config.toml
n_mels = 64
hop_length = 160
final_lr_fraction = 0
Rows from block 4, named by matrix and row number. Rows with one number belong to one neuron. Each number is 128 + 24 x the weight over its row's rms, rounded and kept within 0 to 255. All counts start at 0. Numbers have three digits each.
# fc1: MLP up (model.blocks.4.mlp.fc1.weight, 512x256), inputs 156-207
# fc2: MLP down (model.blocks.4.mlp.fc2.weight, 256x512, transposed), outputs 156-207
fc1.72:113104117150128162125162145129156129114122120167152190121084095101126109120159157116102104125124160100131101104151165109155144132144125130103120150145147102
fc2.72:139114124173137149156118106160139136109092191127159130131091097143108090128125115141094122121129106085103138121117133131159102147129135160125139138158126096
fc1.73:130122096154096115155132142085137085141131104127132099115126134115118122178144136108137133143186142143175130124146165133134095137136151126112097138141127135
fc2.73:110172115149179100144084148135109150135130140091096197099089117134127123105157133138099109181101124137156120128113187160140164143144134092119129165155151100
fc1.74:128132151114120142104173104113145117121130158107143127165156121148119150117170129058134111078127136145105163147156097137162086131097108170131104113171159146
fc2.74:130129117083126123121073105145137157107133074159129155111093118100128123169099133105118088127147148110110153127131141094106116174124130120146152111110132129
fc1.75:129141129154115137183096100127158120125128146159119126128135114140095148187127105117118134155130138125104164067131131117152163119104103090115122149112094123
fc2.75:151150091099028136116107150088142150127113143155112150139135127089128143114090100118113105096100175147161100118170129144144133081119139135144163142118115101
fc1.76:131127142057126128125120130177094109137128185157157117108165173122141117138131109139111107117084190107116129112161131152159162141142127107080171117110100132
fc2.76:114106108090113109136102090103180136129154114085149119134103142138130113151124137109122077163110150160121150116106140101119158065053156133102119168125151122
fc1.77:038158133134152109147142145101142082117137130140176133166106179104122149127086120129119145114126101113125117136091126140112114098108114147118122110127171136
fc2.77:137115166104129112128099090158100106143114086117153138144117107118147119138114131130154166138159113093160081093076162119094144122125174159132119122127092101
fc1.78:150155099116176140126110157158145167124098110133141124138076178145081146087144131142117187143100090121118078115113139152157163145104150182137099142091174135
fc2.78:088106130117111132104146110160121128135168197109159139143110126161127093144149120101114094137085095139145141167138101166117113103117137120122125173175171131
fc1.79:138096151132120094174140143152110152147183154150163156188161151117098137113136136126117134111126132165053143087130073122091104173130177105129123171101104128
fc2.79:096109096101161153143134128129162197146134155150148130141153141133119113113152127086151148100151153120173117109108089120141124198111134143144110133066079139
fc1.80:119111115121158120170167106142136152134127129094152150122126162124122135152128143129096140092130137059081146119089125183106130130161157125126127154159103137
fc2.80:137103155166138100102098113162105143161142137083136119126148163141134141145152157159126149112144127105179130103101152142124131129141127151086137136185153110
fc1.81:082136139119108132144120148119123137133098141140094145173178149134132116134143142144085108184151123148125093101135109131173123114084119155117125149125126118
fc2.81:092079154160131124130185157147128069116113112127128135119097143104102089137121112101120120164112157122122133097108162148101168137158121101168084116121101100
fc1.82:126124095123131120120137137141130078122131139124161180120130092126130128140148121130143131082120127106131104107170102092081132137113125148139150113098112160
fc2.82:124141119168126151140101115122122167116116123068140109144146192128111100094146129131126130113148118138105179139166115114178134112112180096139141116112130075
fc1.83:134129138169087112108158094108136112132141108110169172124084161152123148125093133139133133106109144107102170121162131156094128097115082117128133104110131132
fc2.83:138098120159115112177086109133102150140117178109095116145142121123124106140092134172139124135131116149130181142128162171141114164097106132152138104136156117
fc1.84:119158083111130134100136120152123111116124139110139085141100121135148180102157161167105166118173135115142103157110113119120146144142118107136093113180116106
fc2.84:107128137134167149133124110052144101126098128120127107166144150108138164114105138137154125154113111110126122116104140112142152106161119162096156080127126125
fc1.85:109081118139143118106161146152110132091129154121152170166128162137176110149166053141157133162137112142121174117110130126127100107155114090098122127168162096
fc2.85:119170123115076157111123151116125135107161112095128182140124186170103146121135107133162141156101150073123113109163131131123153156119168140122134094133136137
fc1.86:134156149127156112094120096107139146107154081121128103125156133111107114132125130138127102119124136123131106122154161143152116177097126173133133133116133144
fc2.86:135092102137145123147078120132134146102165138135127132111118102144118147092148118150092128154130142132091119151087134152122123122126145124130115130157154094
fc1.87:118109154128089149131100048106073149107148126135108118129127118084198119128112106150126151139165109127160153108099117120123155145137109150130119176110148115
fc2.87:121138102106148169132116114143096129130146104170127109151153122179100127107172127128138104172117149170131145119077127157105154101107129153120141119123134113
fc1.88:113113129148104129173136164139135147159094120112111123128127167124116149151146093170131110157089118154083120142124137191134118151166120127135148102116135158
fc2.88:133155138090171158133149187091100139146150100113132135127145101148114094136100140159138138134186139132120128158151120136118110107103092113109139156108128135
fc1.89:083123107091119116115145125108137175106151123134169139131160167124085119134115060158143105119125153161127106135105168114177126120085113120079148167157061160
fc2.89:112105143116098148132129164124137110117137105102070124146125152110174153175150119142140110097133127077116124125155110126103123173110136150136129099142053099
fc1.90:131075166111121121113132144129148115185143128169158128114192175140165118128128131110087116153136099149130127129127127094132120125112148129134153118131114110
fc2.90:154097100162124090114164131135141185115152134148132147110119137106137148162121119138176098145120166113115163136114135129119162091113138125120136097116154145
fc1.91:138076119102138167156107175117144133068140098109145125106109168113121130129099084091121096142165099150158139143130127146114172099175102137126134103080138148
fc2.91:079083109129161136133115092106148138122153103158141156180173136110091126143097137104147114151164160112117141156149123118151082152071116101104165150155113100
fc1.92:142122118108123161132127184121152162169110072123141164105132126129114156110109137089078095123155138088124159154135156120121113178160116106096092122142135125
fc2.92:097122122119067114165129127149131105165145117119132097082126084133120086138116104110121129082162147102107112133111137100104146125138111117154158144129102178
fc1.209:156083121160117099123135121082188112090136165114106174147132117094142143084103174147096140116153099124128139131127109105132140099178143153097114087144122097
fc2.209:086108144149122115138162110143123122131124156070113157144086114157168156094129116124141133144118115139126096146131179122108119119133109109145119117137135154
fc1.210:120149102108123151145071133098145122150083111143152180144128107133089088161172152136147122132140132146144103150177120118117107108137127119120134106166145100
fc2.210:126134110156085104072110140112177139154127128132120115135136099114124154069125121098151131111169158130165099112121114135118148150150102159140123174136125140
fc1.211:125118138139119114140128143175111122128124128137174145146115122137123146165147127122140152140085155119106150116122132114118121090119116158180115132122150102
fc2.211:164098114143127155114130123138117111147114110145166108143128152107146153108157150108103156118140104094124135102108109154107101145170165107072115119108125101
fc1.212:133122159122136105111149090175132131123166152100117119103131148118149149106117148137136115110153168072148125094167132134187139143170118121142117138118099175
fc2.212:132147142087126135135038150096185132125057096120104167169170134107083111128130140107114131134143077163088110121171102140130153140108152156132095137136141173
fc1.213:105124102110101137158090153139117105127104120136161177142114169136160160151114168134128121170133115153145104152128139156138101137112106164139135133112143129
fc2.213:094135134131130142133115088137099150104138137125120096118120142127138068139130157169090118098117153141155132148135126142143072128177157179119107153152147105
fc1.214:178111111152133123163136118102157162152130152125153137150112159124139141158158116167145143122106147080166116130175105169183132155171149178103187127150104143
fc2.214:128117123112132148130110154122136118130189096146069124143113148121144100109135141122107087083135115090151104127151111128117118110121143166116101122067126127
fc1.215:149108138122170082124109138132123095137151119157109143092111117135164157074143076100124114121127107104152159124186157108114128118132111106121165137149130104
fc2.215:149148159091134087095137135143060131129124116123125151140119092162128163137108134139127170147093138107124143098122137149125115139113112171101112128163187129
fc1.216:122082089126104145108143128118117151084127115124108147111084089144129177119154144103149135093130117105128145105125146167156107092133109128143105159097113161
fc2.216:102096080107121161088144132155166130111124108094100135115166102158136095170104137137074099160122125102136127117149147144140118183163156110151114192153143151
fc1.217:167165120124137097148144122107137146157124133120152107101164132122152145140139140104143103121086086167125144144148109129095125152095115123191117146162129130
fc2.217:084120140114159168169118106115087149107095123110162161144136089123140143110127141129124115143120133086142158130137145122151138123075127153111104112135149076
fc1.218:185094135144108122103118163110097150091115113094135123119111135076132130142120155157190138135120115187117140117124116134146127105134109102060159123168145166
fc2.218:148167116125171153092127110158140086111149134117126129166098129097151138145138127089080139115079129156081121133097118087126149136131151145129130138075179104
fc1.219:130117126146087146150099126120117190138128168112132176134140068110122158102141121122152138143116159115174082123137158157098122117151149101109112117156164104
fc2.219:135120141164125128123124135141120163125116104148122106141116130140120118095131122124085121148110090149086118174138142113094112133142119158105134114122116124
fc1.220:029102131121094129119124170171136137104120120138125114129106135149130099129148128107093116123121130172133109130144120123097087155148152150131118096127158116
fc2.220:145125134127118149128115143130155121139151115153089158142088104168165127139107154124092098180121109051134159175117144115107149103168129121105133168094127122
fc1.221:101122124171124171123130126147138138157106156112076119157130151117105082169085133111111108108074139162137154105125120177121107170183112100109150107172146138
fc2.221:127092106189119159125160114101112145126110117123129118059110116119148166115068113113147140158106130130112067136136105068107170111103143073147158165093145113
fc1.222:082167144131166089131128120157139104137139146114101101091133130139130131142131137122132159113094163099121103113129150136112099144155182152177122117133130142
fc2.222:173183106154115153111150147154148110142157112094106141111124144106131139181153141126161134107162153128095162126122135143129171112106143117113116114135111134
fc1.223:100103113197151140156115095107113124110145102088152132123086138202133150166137127142178133155140178101140158108136139134186112121116112115100160104127162157
fc2.223:143149159149135136108115108126132110122112140123149120084070107141099101085091166126128121107125102132141165171134119110153103124069110140110142104146103114
fc1.224:105135121143123143090146167146176122159100144120162105125133122150129117111154132146117140130118138119099103126103143143155093135162126130163135090148121105
fc2.224:120139148121117134158110186120142131137132120133162152165132162124185105105133175127133178102137160090083118139143187099115111184161139152108094146136138104
fc1.225:131149121088112104121120138110125143108154110131152125132134168132180122158140181144112132101136109108095088111134111126157112099098133159166107117102116117
fc2.225:120065142150119140119117107128119148085148116099119116108143122125077117176160119150094126129164061114101135141101125138128149120132154116129091143126141119
fc1.226:119143118110165097139136117123138138113146085127086133103117082101121118113116121125149111164147105079090138139181172187107129109111149091157142100111117101
fc2.226:095130133109157116095140159148082123156140118119135130130122111155137148119125122157116085166135121147138140130167175118137120120140156139174114105153153136
fc1.227:114193164106118147143156162129129153153099122133150115101088119149113113156164134123151117148107150118150144103112111166129099115162164121145143120131156105
fc2.227:081163162128112120164084147132103167124107154141096142133163074150118103146136125082154143135130139105113116176116118118100123138080136118143124127125114145
fc1.228:119113080140106137129172150146082088159148108155125144099082178136119172114153148103124111122117143117128106152118123120133146156087144115140128080125105094
fc2.228:131126123149151159115152106135130088147140150146165109105083121086134107129136120107119099131130116125122185104105142124155159146111133150118107105116122148
fc1.229:086100134143191098125101145144122135071132143130121113129121136110138155108175103130122129151106144150097112121145131104154133155089102156093178117147126119
fc2.229:161132110134095141143131130114095114159135135085108125140160091163142161110141159130109139120109136114121193119128118176135149181126109126137131119114163097
fc1.230:114145163150123088122106101121110151143116105138121120139118104130122104114120121141119121144183103123145082127083124109105131151106184072107176151105111125
fc2.230:072138124103129131143152149140142136132133171067160127143092112097123103128103137165150158093177136093132171166125136088133126146145116096119099124099100164
fc1.231:068124131163150123077105135124117146089115118129128133124159134126167120134172083143125101149142147123136075133140139201132178104170154113090120143121153117
fc2.231:121157123160085126139108134129140101129110085111145123103160103114107162128113059146110158112125157128121103136141148098187143153140097092103147122140170103
fc1.232:152147126104127133120092127134121125112126135144124080154140123154155121119125130123113131156140140115145157121094124115125125169120110109140098151158141126
fc2.232:118130115110159153113125117131132165116147122117151163135177128142119109134104145153123126130099151122112118122164101157144166128099142172066131141147129104
fc1.233:162136122138130121188156141112121135160134109132118126134152135107168079107115087165139156093116140138147120123090168109133158099140161131114155131133099141
fc2.233:110093117095118124102151168136188140128107094165165119114121074134110117138126112140107163102135148132119117164141130145115118127094143142095093116158101117
fc1.234:098147097158104124124113123113158121149126139126119152103135134089112119109100152135139129116136141077095140107085100135141160107160140153097131078115133129
fc2.234:117155120117116121176184114151140124111148097130146080133091146121159122162100126151151125149115118090130114115101116107145126065117154123135121106151140137
fc1.235:146127130132122114145115095102152154131126157106116137119060105093133158128144120127149118116139095079103124115134095147136132124109135166160171128145111128
fc2.235:128135113155123090123095141120152072116131150125113132147145124122112151108133125133147125152117169170099094105129101170101147170151156115093149107126101104
fc1.236:131090122108134101178115135147161097145102114120136116129068088142145121086147129135102178110135104147115170118135106131102107097178116130164137132140083113
fc2.236:140116152119148128103147104125150124122115152144137075173123179088110127130123150129099180137123098120102107093111109130104145141141119175126105145136184113
fc1.237:136143101103105092145145129166167118102124153144134125142147138089099156137129102156118111116142158145181151140106126148132111136135107172106106131178134148
fc2.237:147110162138134099136093143185156108106115134128134161179107148139163134134071160138115140168105109144100134130099067135118087087105142178142135139113132071
fc1.238:139172119165146160125165130121104131129133131102166142129145165067103134142113140175116159144113056167091123125118135154113132166121139124117121114130128094
fc2.238:113149102149117104169108100112156148085135137147176091092139156110133137138109170155174180119167135114142142125167146126090174106116132128117116142140142122
fc1.239:123142131138137160095115152138133147095136125098124121136139122161144138141131119164128128195110139079104153124119145134130117095150100157156126141145140128
fc2.239:140157119153092137125115131140144099157145128180132113167134123122129161146115137111147125163097144147143135140135138148124112114111141164077162129079105130
fc1.240:132137115130132147139063151099158140129093140091127103160148145081127083157136135142135116132118150130105116139130136148146142129150119170130145175124167131
fc2.240:086117128161151101096119119106090150116089115100128125158160149110162134130146103128158099156116153133119123127133129136136128077152162145125085161119135148
fc1.241:087166148136106161109113107115141130147150128135160114110130082132108105138105167142166105138130127151091141141139087142143130149127107114140144145098135204
fc2.241:057089137154161129142184180063132165116154156098101092099133152127120114116161086160099156143169112102103129127127101143143144094112155112144124130139132189
fc1.242:124100120138117127167139110110147122165148124146151149111128115140128142106139151133115109158124110128135112158135133159149071136142122099128106120097123170
fc2.242:119102103101132172095168113112102160136135164150127139086114099171136132151122130143073118119162112101098166132141093136099103122100132114135129089075097127
fc1.243:102140110088107157086120118115111156094117138078153132140168137135169152137101087129093113109113118177165143093114155082119126100123153127171123150127160134
fc2.243:108104151125131134154119131094124155134124130133133148204120116158140106105128153116097050162130117090168123092128144157141141135139107127172175137128112152
fc1.244:146158139136107109056124104161111121086159113142195078167113127113126163123123062138123170149121146164103125133100102132098139081137118141125078095167122096
fc2.244:110113127138136142105116151109158115139112124111149136153123125168106140135127111133167110172109098107112142160126130122147130145130133116146154117108163140
fc1.245:147104135139098146126107167083143150127136105151134140123142120143176141130089140167105098105143136122154176155118116108088133105135096146139127131131154135
fc2.245:118120170142098088095147153135155148146147104122117144148141136135150112111112092134128102079138132110130173125111123094092169150125123137113103176162092109
fc1.246:159098093167123157149134138100138101114119143117165177058139161143119202092107084102190134163123137108105159169150083152154151134115133114094092156150131116
fc2.246:097145110145103130128148140114110115116147141090120120120126157112122105107147113160115121147073140114126140140097145098150120134124133063143089071111101109
fc1.247:129138147114122142128120152103141100093128169115167133121138124117172159133101165134149134157118142150100097119105090133156138105119057137121117139095152108
fc2.247:122102082088113151121169140104126134137105150146168157123074108187090170173150105123123156144094139147109111156131109095122141103121086129130137173128144130
fc1.248:125160119117141140124158134136138120122138140136115127144132147124130121093112172128126136131159102185175153122099160125137126139105129122093146151136091154
fc2.248:145144125183105134115128145119133120160129104076123140121129122132150156097130161191095179140165142119152081112120151099134099138117066134120094120075155113
fc1.249:158103121133123092145145127151121134105133127095079123107129083121132073132148148086127144144127153178148139131131082137067136148127184147123139118162183092
fc2.249:108115124114128127121128093103054136134138129118158126128108183108078065140144164095127100122089124109126140115088141132158150105123150102135107147139113123
fc1.250:128156169075131152129180091112137157151114132118110138162116114095161129176137144136145095159127152196162114098105130076140131153077124129107117133077110142
fc2.250:165128122144092130126087166098149167139082128140133130160110130121139135116156095151148079118116112156128149138117117109084121142150094101162156133143130108
fc1.251:125138121116101136163110145096074147126066123107106113160130123073129138151132108175105186124092123108153099116140139143142126121138136137090135118130126176
fc2.251:112119086118109126075120141125098133133109135094149154145163124170104105122107132132138182141124127101121149143131177132106136129128156140103117154108116119
fc1.252:135101120170097104117136135088126111107119129075133099123094150133136117181138163106133126146096133135153134123153174185134139078156093096124164140209148127
fc2.252:104112132127165140146123079095096127151174146119160095193113134105116062108184080139100108126175159126147188137172169125142181134113099149149127092086147139
fc1.253:171126095135104111106136151085125117115155137163087125133093103168094102121113116086165145117146155118100163132103158115147132121143148110120196121095168085
fc2.253:095101206134136126127146146112108123111098097138135134054127055145112123106099131154124091094118132148087123118158174123130104064178147149100122155135132135
fc1.254:111135137073156119166104124108119097139111148154130134135113124107178115100153111106131112132129094203122136076108142130147104115103119157141126160096121072
fc2.254:124143115104121117148124148094162114149139166131126140107170153152146120148150144165152147175137090090109138128164128101105146140139117135150122136062119166
fc1.255:138107108144125129110155110129126155134131167088119120184144143094097110119121127097124132129132150176126141121149154146090154147133114108080079133118117139
fc2.255:155140121155154128113107118140133115176123126113156124121124138113147155164093107121122109135125140101119134150131144131109132121179123117083096073162150109
fc1.256:168163130129107137141129199114176112126105120144139090136098112071179125109127099112146153110128126132141152152142131137104148153158132093112133152103133173
fc2.256:124144142193113144127135134161125109143136126139123126103148120139149162147172144104134099126106112136125116173107138144134137124110161109147165078145103108
fc1.257:143133165075125174113127101098118130114158116122127128125133125146142165119110095189162131088169114120138132092124126147097138165142126133149138118158139113
fc2.257:132120136136139126138083060112144114137109129138142095175103131134112130141138120090081175092112124096155113137128173086186105125113093094151119133129128100
fc1.258:156115129104154177087171107126131154142122108096126159128171127148094132182131073123106082133108165100095135134135144127148124114111074126082143133120127108
fc2.258:123170127143140121151111064143075135099126180145113107120151084133133103134126133093131117128124155132153112133111144095138122146113061095147073061131140142
fc1.259:153151093165113096123136129147119103097140127122131117138100135114114131161106094105132113104117118097192149078155122152165140127118173124144132124116122142
fc2.259:128144107118133144083090142108168113091154131131128136117119113171089120100144110084124111142161127132122145135122126092167185102134111140044112183133084146
fc1.260:124147135060088155087117129102125126133116100122135137149110121100131143116151094094159116130145123171106093136174125106118111128160146122103107120125143120
fc2.260:137152134154125125097118101135145126129159138145103136142144136108130171124126123118156104149179135179156105116151069106132163145088166126113126140149115147
fc1.261:133124129108102103138172136137135127181122152135153090129165112122114157106120139159174153120091119095127119163113122127125121069130201126140144118130138092
fc2.261:151139095123099146096120156148129138122126138127128115100190121151121148109159159094108138155082111148144127130165102112123118117147125100123181146088138112
fc1.262:110170080119115116113073135112154130140093104156133156146152134130127161121112136119112153118145101144136086179130141150102148136090135135125135141154115168
fc2.262:100135165132189165142131151117081150101131123136146116124136161144110151125129154115131126143169130118095132164120115128150113120162091108129158102124129112
fc1.263:135137125150121090143124105120109154112151154139150135088113141126113149146140141128113099124110111099120132091178118131125111107172134119125119122139130140
fc2.263:128096133184133141112124118110148150106115136125138094118121081124121121120144123182157137110124168139173153152138152132135114103147109093142127108109108152
fc1.264:130102115135152190144135136124136154126191140113098100142100129164071114130121117136101100130153112094121100085105156134150164107123127169136094132123124110
fc2.264:137145154124127119156143134128131084140151133139167186177146116137139168107120156113126135118145127145151137117092088138135156101123134103107144131112156154
fc1.265:129109148060108110138163078141129126128130057100106154146146168141105147128098129097145132121144139143124086131143177116156102081162123106168104120181078113
fc2.265:132116156099091109107148109202113099112181096148112108141149139089106143140158101150119121133120100135114104158116153150104125129132123141108135105139155107
fc1.266:111116131130114122108164109142122151149147125179121151080114173095146111171148161117095169114124148149126140168112146141092158112147134140162148133141135142
fc2.266:149107107081114134116161155135125123114136151141158129117150121104097120157126136162101132151113162112131139153083129086139125134155124181142105130130133106
fc1.267:107142126159148143111099124146136134110100131123127122102130142142085148098135140136122095170143100117131141159126180089085144089157135116100135135115144138
fc2.267:140086170145157118091111117119130173121159123088129113176096140168109116121121097124127084144156099115142091089136099121106119152099126106089148131125127089
fc1.268:115118127094127135125081106116135105125122113137128124083103161132118131114097123125137142095099153086103142113096101132158102091150127109140165145108169137
fc2.268:126155119137150172092160115146125123103116086133129146149092110150113125115116093162108110103137136125119148140152098097167120126117145138087127098135123097
fc1.269:100180113116140105081132151180121091128137130094187143114091128116105128118133148129112130149166114115102130152163108148193127147140131117133108161123120125
fc2.269:106141130157132106151106107127132139146115101148153115102158151137121116137109165129104109145160100132136130123106106125104143097097162152094174109141091148
fc1.270:093118142138112118096111100182131147141138117132120132116115159179159130099141128157107114144100107140146122178136105118100121127128155134135150121114107152
fc2.270:109119125117165150113104126147155122133131113134116099133103125130171150104099109124132133100121138075132150118137119110131118094094123152147103139087154152
fc1.271:124114158141111105121108137141168092107149142140122090133152099113077123141146130106109149168166152161163167149141119133160080141162141154099154111119119178
fc2.271:165086102104131139137140148107113137072173090141112128157105100139112149146143137104131087098135117167147115120120141120121153119129082070101151117132185119
fc1.272:114127136112098099106142114096148157130120116148107141093182187125132164140099123180129118075109106109157160157105080139107092116142128143107138163144108115
fc2.272:127116121162113087131122133138136137163101156100116107138127110090106097141117134138123137096160100141159117120098093127139134140144138130160163114105134154
fc1.273:109147111158157157115121126145147147105105085093137141122133132146112108104149175132101114169116138123156114128141103163153123140117137075116107124167169090
fc2.273:143103164124172118121157150112101131120087118155141137117116172119169132084137119079155136100151179131101128102155127090101113125159117111135103130118155112
fc1.274:166094095144098141126108116101188138135103122148160149147145124138146157097151104149121119120090114139119130155115116155140127109152168133140101110119120161
fc2.274:128106121125140106133117159092099120165144156117157124107197133086103136110086142124135073110132116140127092142124155116114129137098115102137132151114138135
fc1.275:135154164111128166128128122126130133117127133124135113121089159175101140093147119131137130119087160140147122121132130133135124169139143133163107112117162142
fc2.275:120141130152120123122165092142146130096118172071132119125144110133144121105099092149133129139150155096102134132118112136121132104119109149134130123132118146
fc1.276:111124117129166092116156129106145120143109087167097159119152147095150149133106107138117123170155155098119130095106155115130121180094145084115126098129127105
fc2.276:104134129118150111121120127109157107145160158135130138127107141145149113106124153138115150111061130112142113099119122112117100085090148139122180133143124108
fc1.277:157142164139168132164132154108149082139139134119154165136139119172153146107123122117132154125137187093149161111120132102117126108138121123130124110115080096
fc2.277:141104082149087096139130108124166136121140117122147113125157145137171102123157113117138105165122066100146136139125074133139101124113096170140156135151156120
fc1.278:092070108142166140100127130103093083142139142137128096126155113077126130133110087140123105120141148088121091172154143092102128111114118081142117178139121181
fc2.278:098160133109134146114130158143086116150144093127109144110071118114151135116123172093124125129121105137121104142141122154138113131158143111157128127125116123
fc1.279:102118102106112097128103135168096133084145112089115094107136099138127171156156123128122174135132120149138123129124112125114078174065162142152113127155096102
fc2.279:116119112097145122151104106127146165104150133141112108154133132106084100185137085106134153114129120124168097114120086127153176150119138146145117078116115157
fc1.280:178126110107170117110164127135101115113144147147142099085161092152165117133109138183125163116190083089097153102143144092120124116127120124117154116084119117
fc2.280:167114091202080140142098137136127156149096157152095161068087126121140191139108125169164092121121170154151153131123130149155169109168142111109086129135089119
fc1.281:144125164141135129120141101115127139104147166093119144139116149137123114120109155127114161129127127120092087152118119125107117117141124103099135132087138127
fc2.281:100120156117153189175121133120158112105149172136112106142108155099107073118139084102126123110181098114091136111114151118151080068082148138111116128102133140
fc1.282:078121135103147110133168135124121071166084105103109125124140156114112191125120123132093096143138130111139123129142139132089142130135070180114139113123159111
fc2.282:154170095176120153103170086146129078123121113123129075093163137131108119086138157163160118131169118154138151142075100127136122106098181162166121134119148121
fc1.283:137125161081161107124124125138154092143064116083114143124145146169164179114108155109116148125130132131101115086122132075128174122141117132166118194170135158
fc2.283:163142073132115149107107119110140114135127090112105169111170110094136125130151157126118123137166133168131095133095141088156146138128143122136116136095111190
fc1.284:145125134121112137148117100141114112120110095139136144092162117104121157146105126117150124155107131093107079143152149145064153125157140100130123106116119124
fc2.284:170103113099124093134149115142128151148124124130101142149131126131093092166144084081117157118131131146105079129138104119133148141097143171130142128151156096
fc1.285:125104128170125067110083100087125137118122125129123115126136107163120108099129120154154146146162135130130113102172125094113167147108150089117155159140113143
fc2.285:138109168167149135120074151134146158104114135113135108163103114124142107082085141128133114095154150152134097180112154123134137141148143133105121105123113106
fc1.286:105103173134116128164084086153160119124138102153122124098112119130119122097094128118095169105133125138126085139141159139107094097162175120138122145085103103
fc2.286:115092106094135098108141135127111106108130120101125152092126109126101112131163162134165135099138103136140104131114120058122086111145121132122151116125131136
fc1.287:134134154107126141182099186107159141090142151098130127137127104078107148108147125104130108148133135116108106177153082113141101118156137103127144096137132145
fc2.287:151115111114153153126163134122078124110140125144133177164108086101148121143102123146116136095142131111121131131150086110088100124128145115119092135084136153
fc1.288:083135137134175176101133110145170116120145137160106167144134110148151102152144110118117143188137124107100118065158111124105131138128127117111106128092122162
fc2.288:094202118168093095147115132099138120097129103147121113110112145111138114154114112109103127122099104131128117141150130144132099154106180130145115139147120081
fc1.289:090138141132104075157111138088109125087120110131167129147156121141090122121166166139109120127117121113131140128141163174125133108122129189099144129147132096
fc2.289:196153123126155123131093131095173141103126088115140157128117128127121116138107119140150119108117111134132104105120132157120061093112118143122093071097147145
fc1.290:157143147191174130148121178166119117122115127088115130142136094105143126104100104152145125138123102151166104128136175101123114140112085145149105110171116099
fc2.290:136148145126147092123142080128155174146085097137154118123112140149128071129090183116166143082139121131097178135114128152134123109138128135111140102089115088
fc1.291:173077108119167093111138146149081109178162133153138167143135146124111165102127098137104138123134094142114142136107153128142168116095125154115137128121134105
fc2.291:158128141095111153128112121120145114106136138157086202091092164106113093107177111136144134083126115102133126131111129106143122110136134148128152126123128161
fc1.292:143110128106144101110153105146140162131122147119148151134074101119116166118109129146117140124135129099171137128096132116096136099141078095131166134089140101
fc2.292:122103113154147096147073149111147138101123125151109116114095133122084115125114132110156152142096140109187144125151117122174125127107172077158151119121131150
fc1.293:107115090114114160093144111177147143119159118102129162119104093166105085128136119136155126140097095086096110142100147166067126147134100098115095159124185084
fc2.293:119129126135156166114091106123132163108146144116168104172131105082112135155119113143108146104083142099098086098137114131145119142159111132103134138156138119
fc1.294:143130121151110109128166135159149133140131136154159118107136135121094139104136135157131111159135149103151133092121147154123145134113140144106149123142133129
fc2.294:173124139138131126137064113139178075149118122175121112120117139148125117149123125139090147137153142164177144105093103104107113135105138095132133112120158151
fc1.295:128119108111131072144135114108117107079126112129140103140113134102126152095148127101170125125127060130155126133142169155146122161122163136137136114126122142
fc2.295:135145162118156130097162109105144168130092119087131076117122133145105142128105129155141073156100110155140120092146155165088095138140164125121145140091108146
fc1.296:126190129124111152142091146105167114154170100103087142131143147086115086132133076141140146109142132108167091085157180136089158130130119128148152154093145125
fc2.296:106137116136138146130152111110101143160158101115136159143130114082121149128137108126086137110135168109157112151124126138105118099153133143147136093121144075
fc1.297:135133138089096154170159095128147117123151161153165116155106139128118147108137117162108124090172127132159144156136157129117141103155123146109093121138113128
fc2.297:085117157107101151124169123154135103139150122173095112090133156143172109123162114118156109142129112160147159114130141142130149136155172099150133082092112120
fc1.298:093126124098117119132111110138147151130170158167117100150101099098162169110182106127128091177101155157089081123093110104113093093126085160097091113130084104
fc2.298:109095108100132084105166145112135124143098145168144121160142159196117123142142174109165145116136142106158102146128076162125155120117126144178094138134158085
fc1.299:118120127122078116139122062139103122138090154148151098121122109113088116108115091158085160127137099084115123148148176099135086113152140137125069135105134124
fc2.299:100126152116128131138167175111108152115118191143122114108096125118119161102132114152118149124128127155121092103094134091125183165095137126122124167103121136
fc1.300:096069156195106116126099103121139127165129122104142094130132151125174145155157155135157128084139130144131150111093099117108149159123147107161128178106087128
fc2.300:127184139106119118106125143131130125140095088159149109118101177113129133166119126121128161121107144099130115133186108173169125120168107110095086106131132106
fc1.301:153097162132123119112113121118135134145090151123124120155114122140092199103160086153169186114093138129113139137128141127164167132158154135077121085123113172
fc2.301:132133164149111135153123108116142115150151165095153155113149138141115142118091104141100127151125153147130167096134117073152147139108161173119173132146119109
fc1.302:148125071078134149136127133122130091132154088144103124124149098103104116126092076149152100094112107143129117115132144133128142126113123122141131154073126131
fc2.302:111103135084109159113146116169149124146140112104134159106152139107090146079145147111157118161129178138128121094099130153110118143178148096144096128159105134
fc1.303:096158113120126103107158107123094098105118109138120159148113136132167180086117112103111135157148136133147168198168139157134125099131093086117148138165169078
fc2.303:120122166119106135121076138107119161130173157123131160111109196116118143153101131108084168139115106114143099115105142142094133124107078172112104095112116093
fc1.304:098129152127157104100121155129189169104144178164101161158140129121149155150170108132109102138119111165116127112136128097093147107165118139109149128128122111
fc2.304:077127101145093122107136100138142122133109109101117157146114100126117093095129135090143140116128079144130109146152132143149094123110116086057121142120069075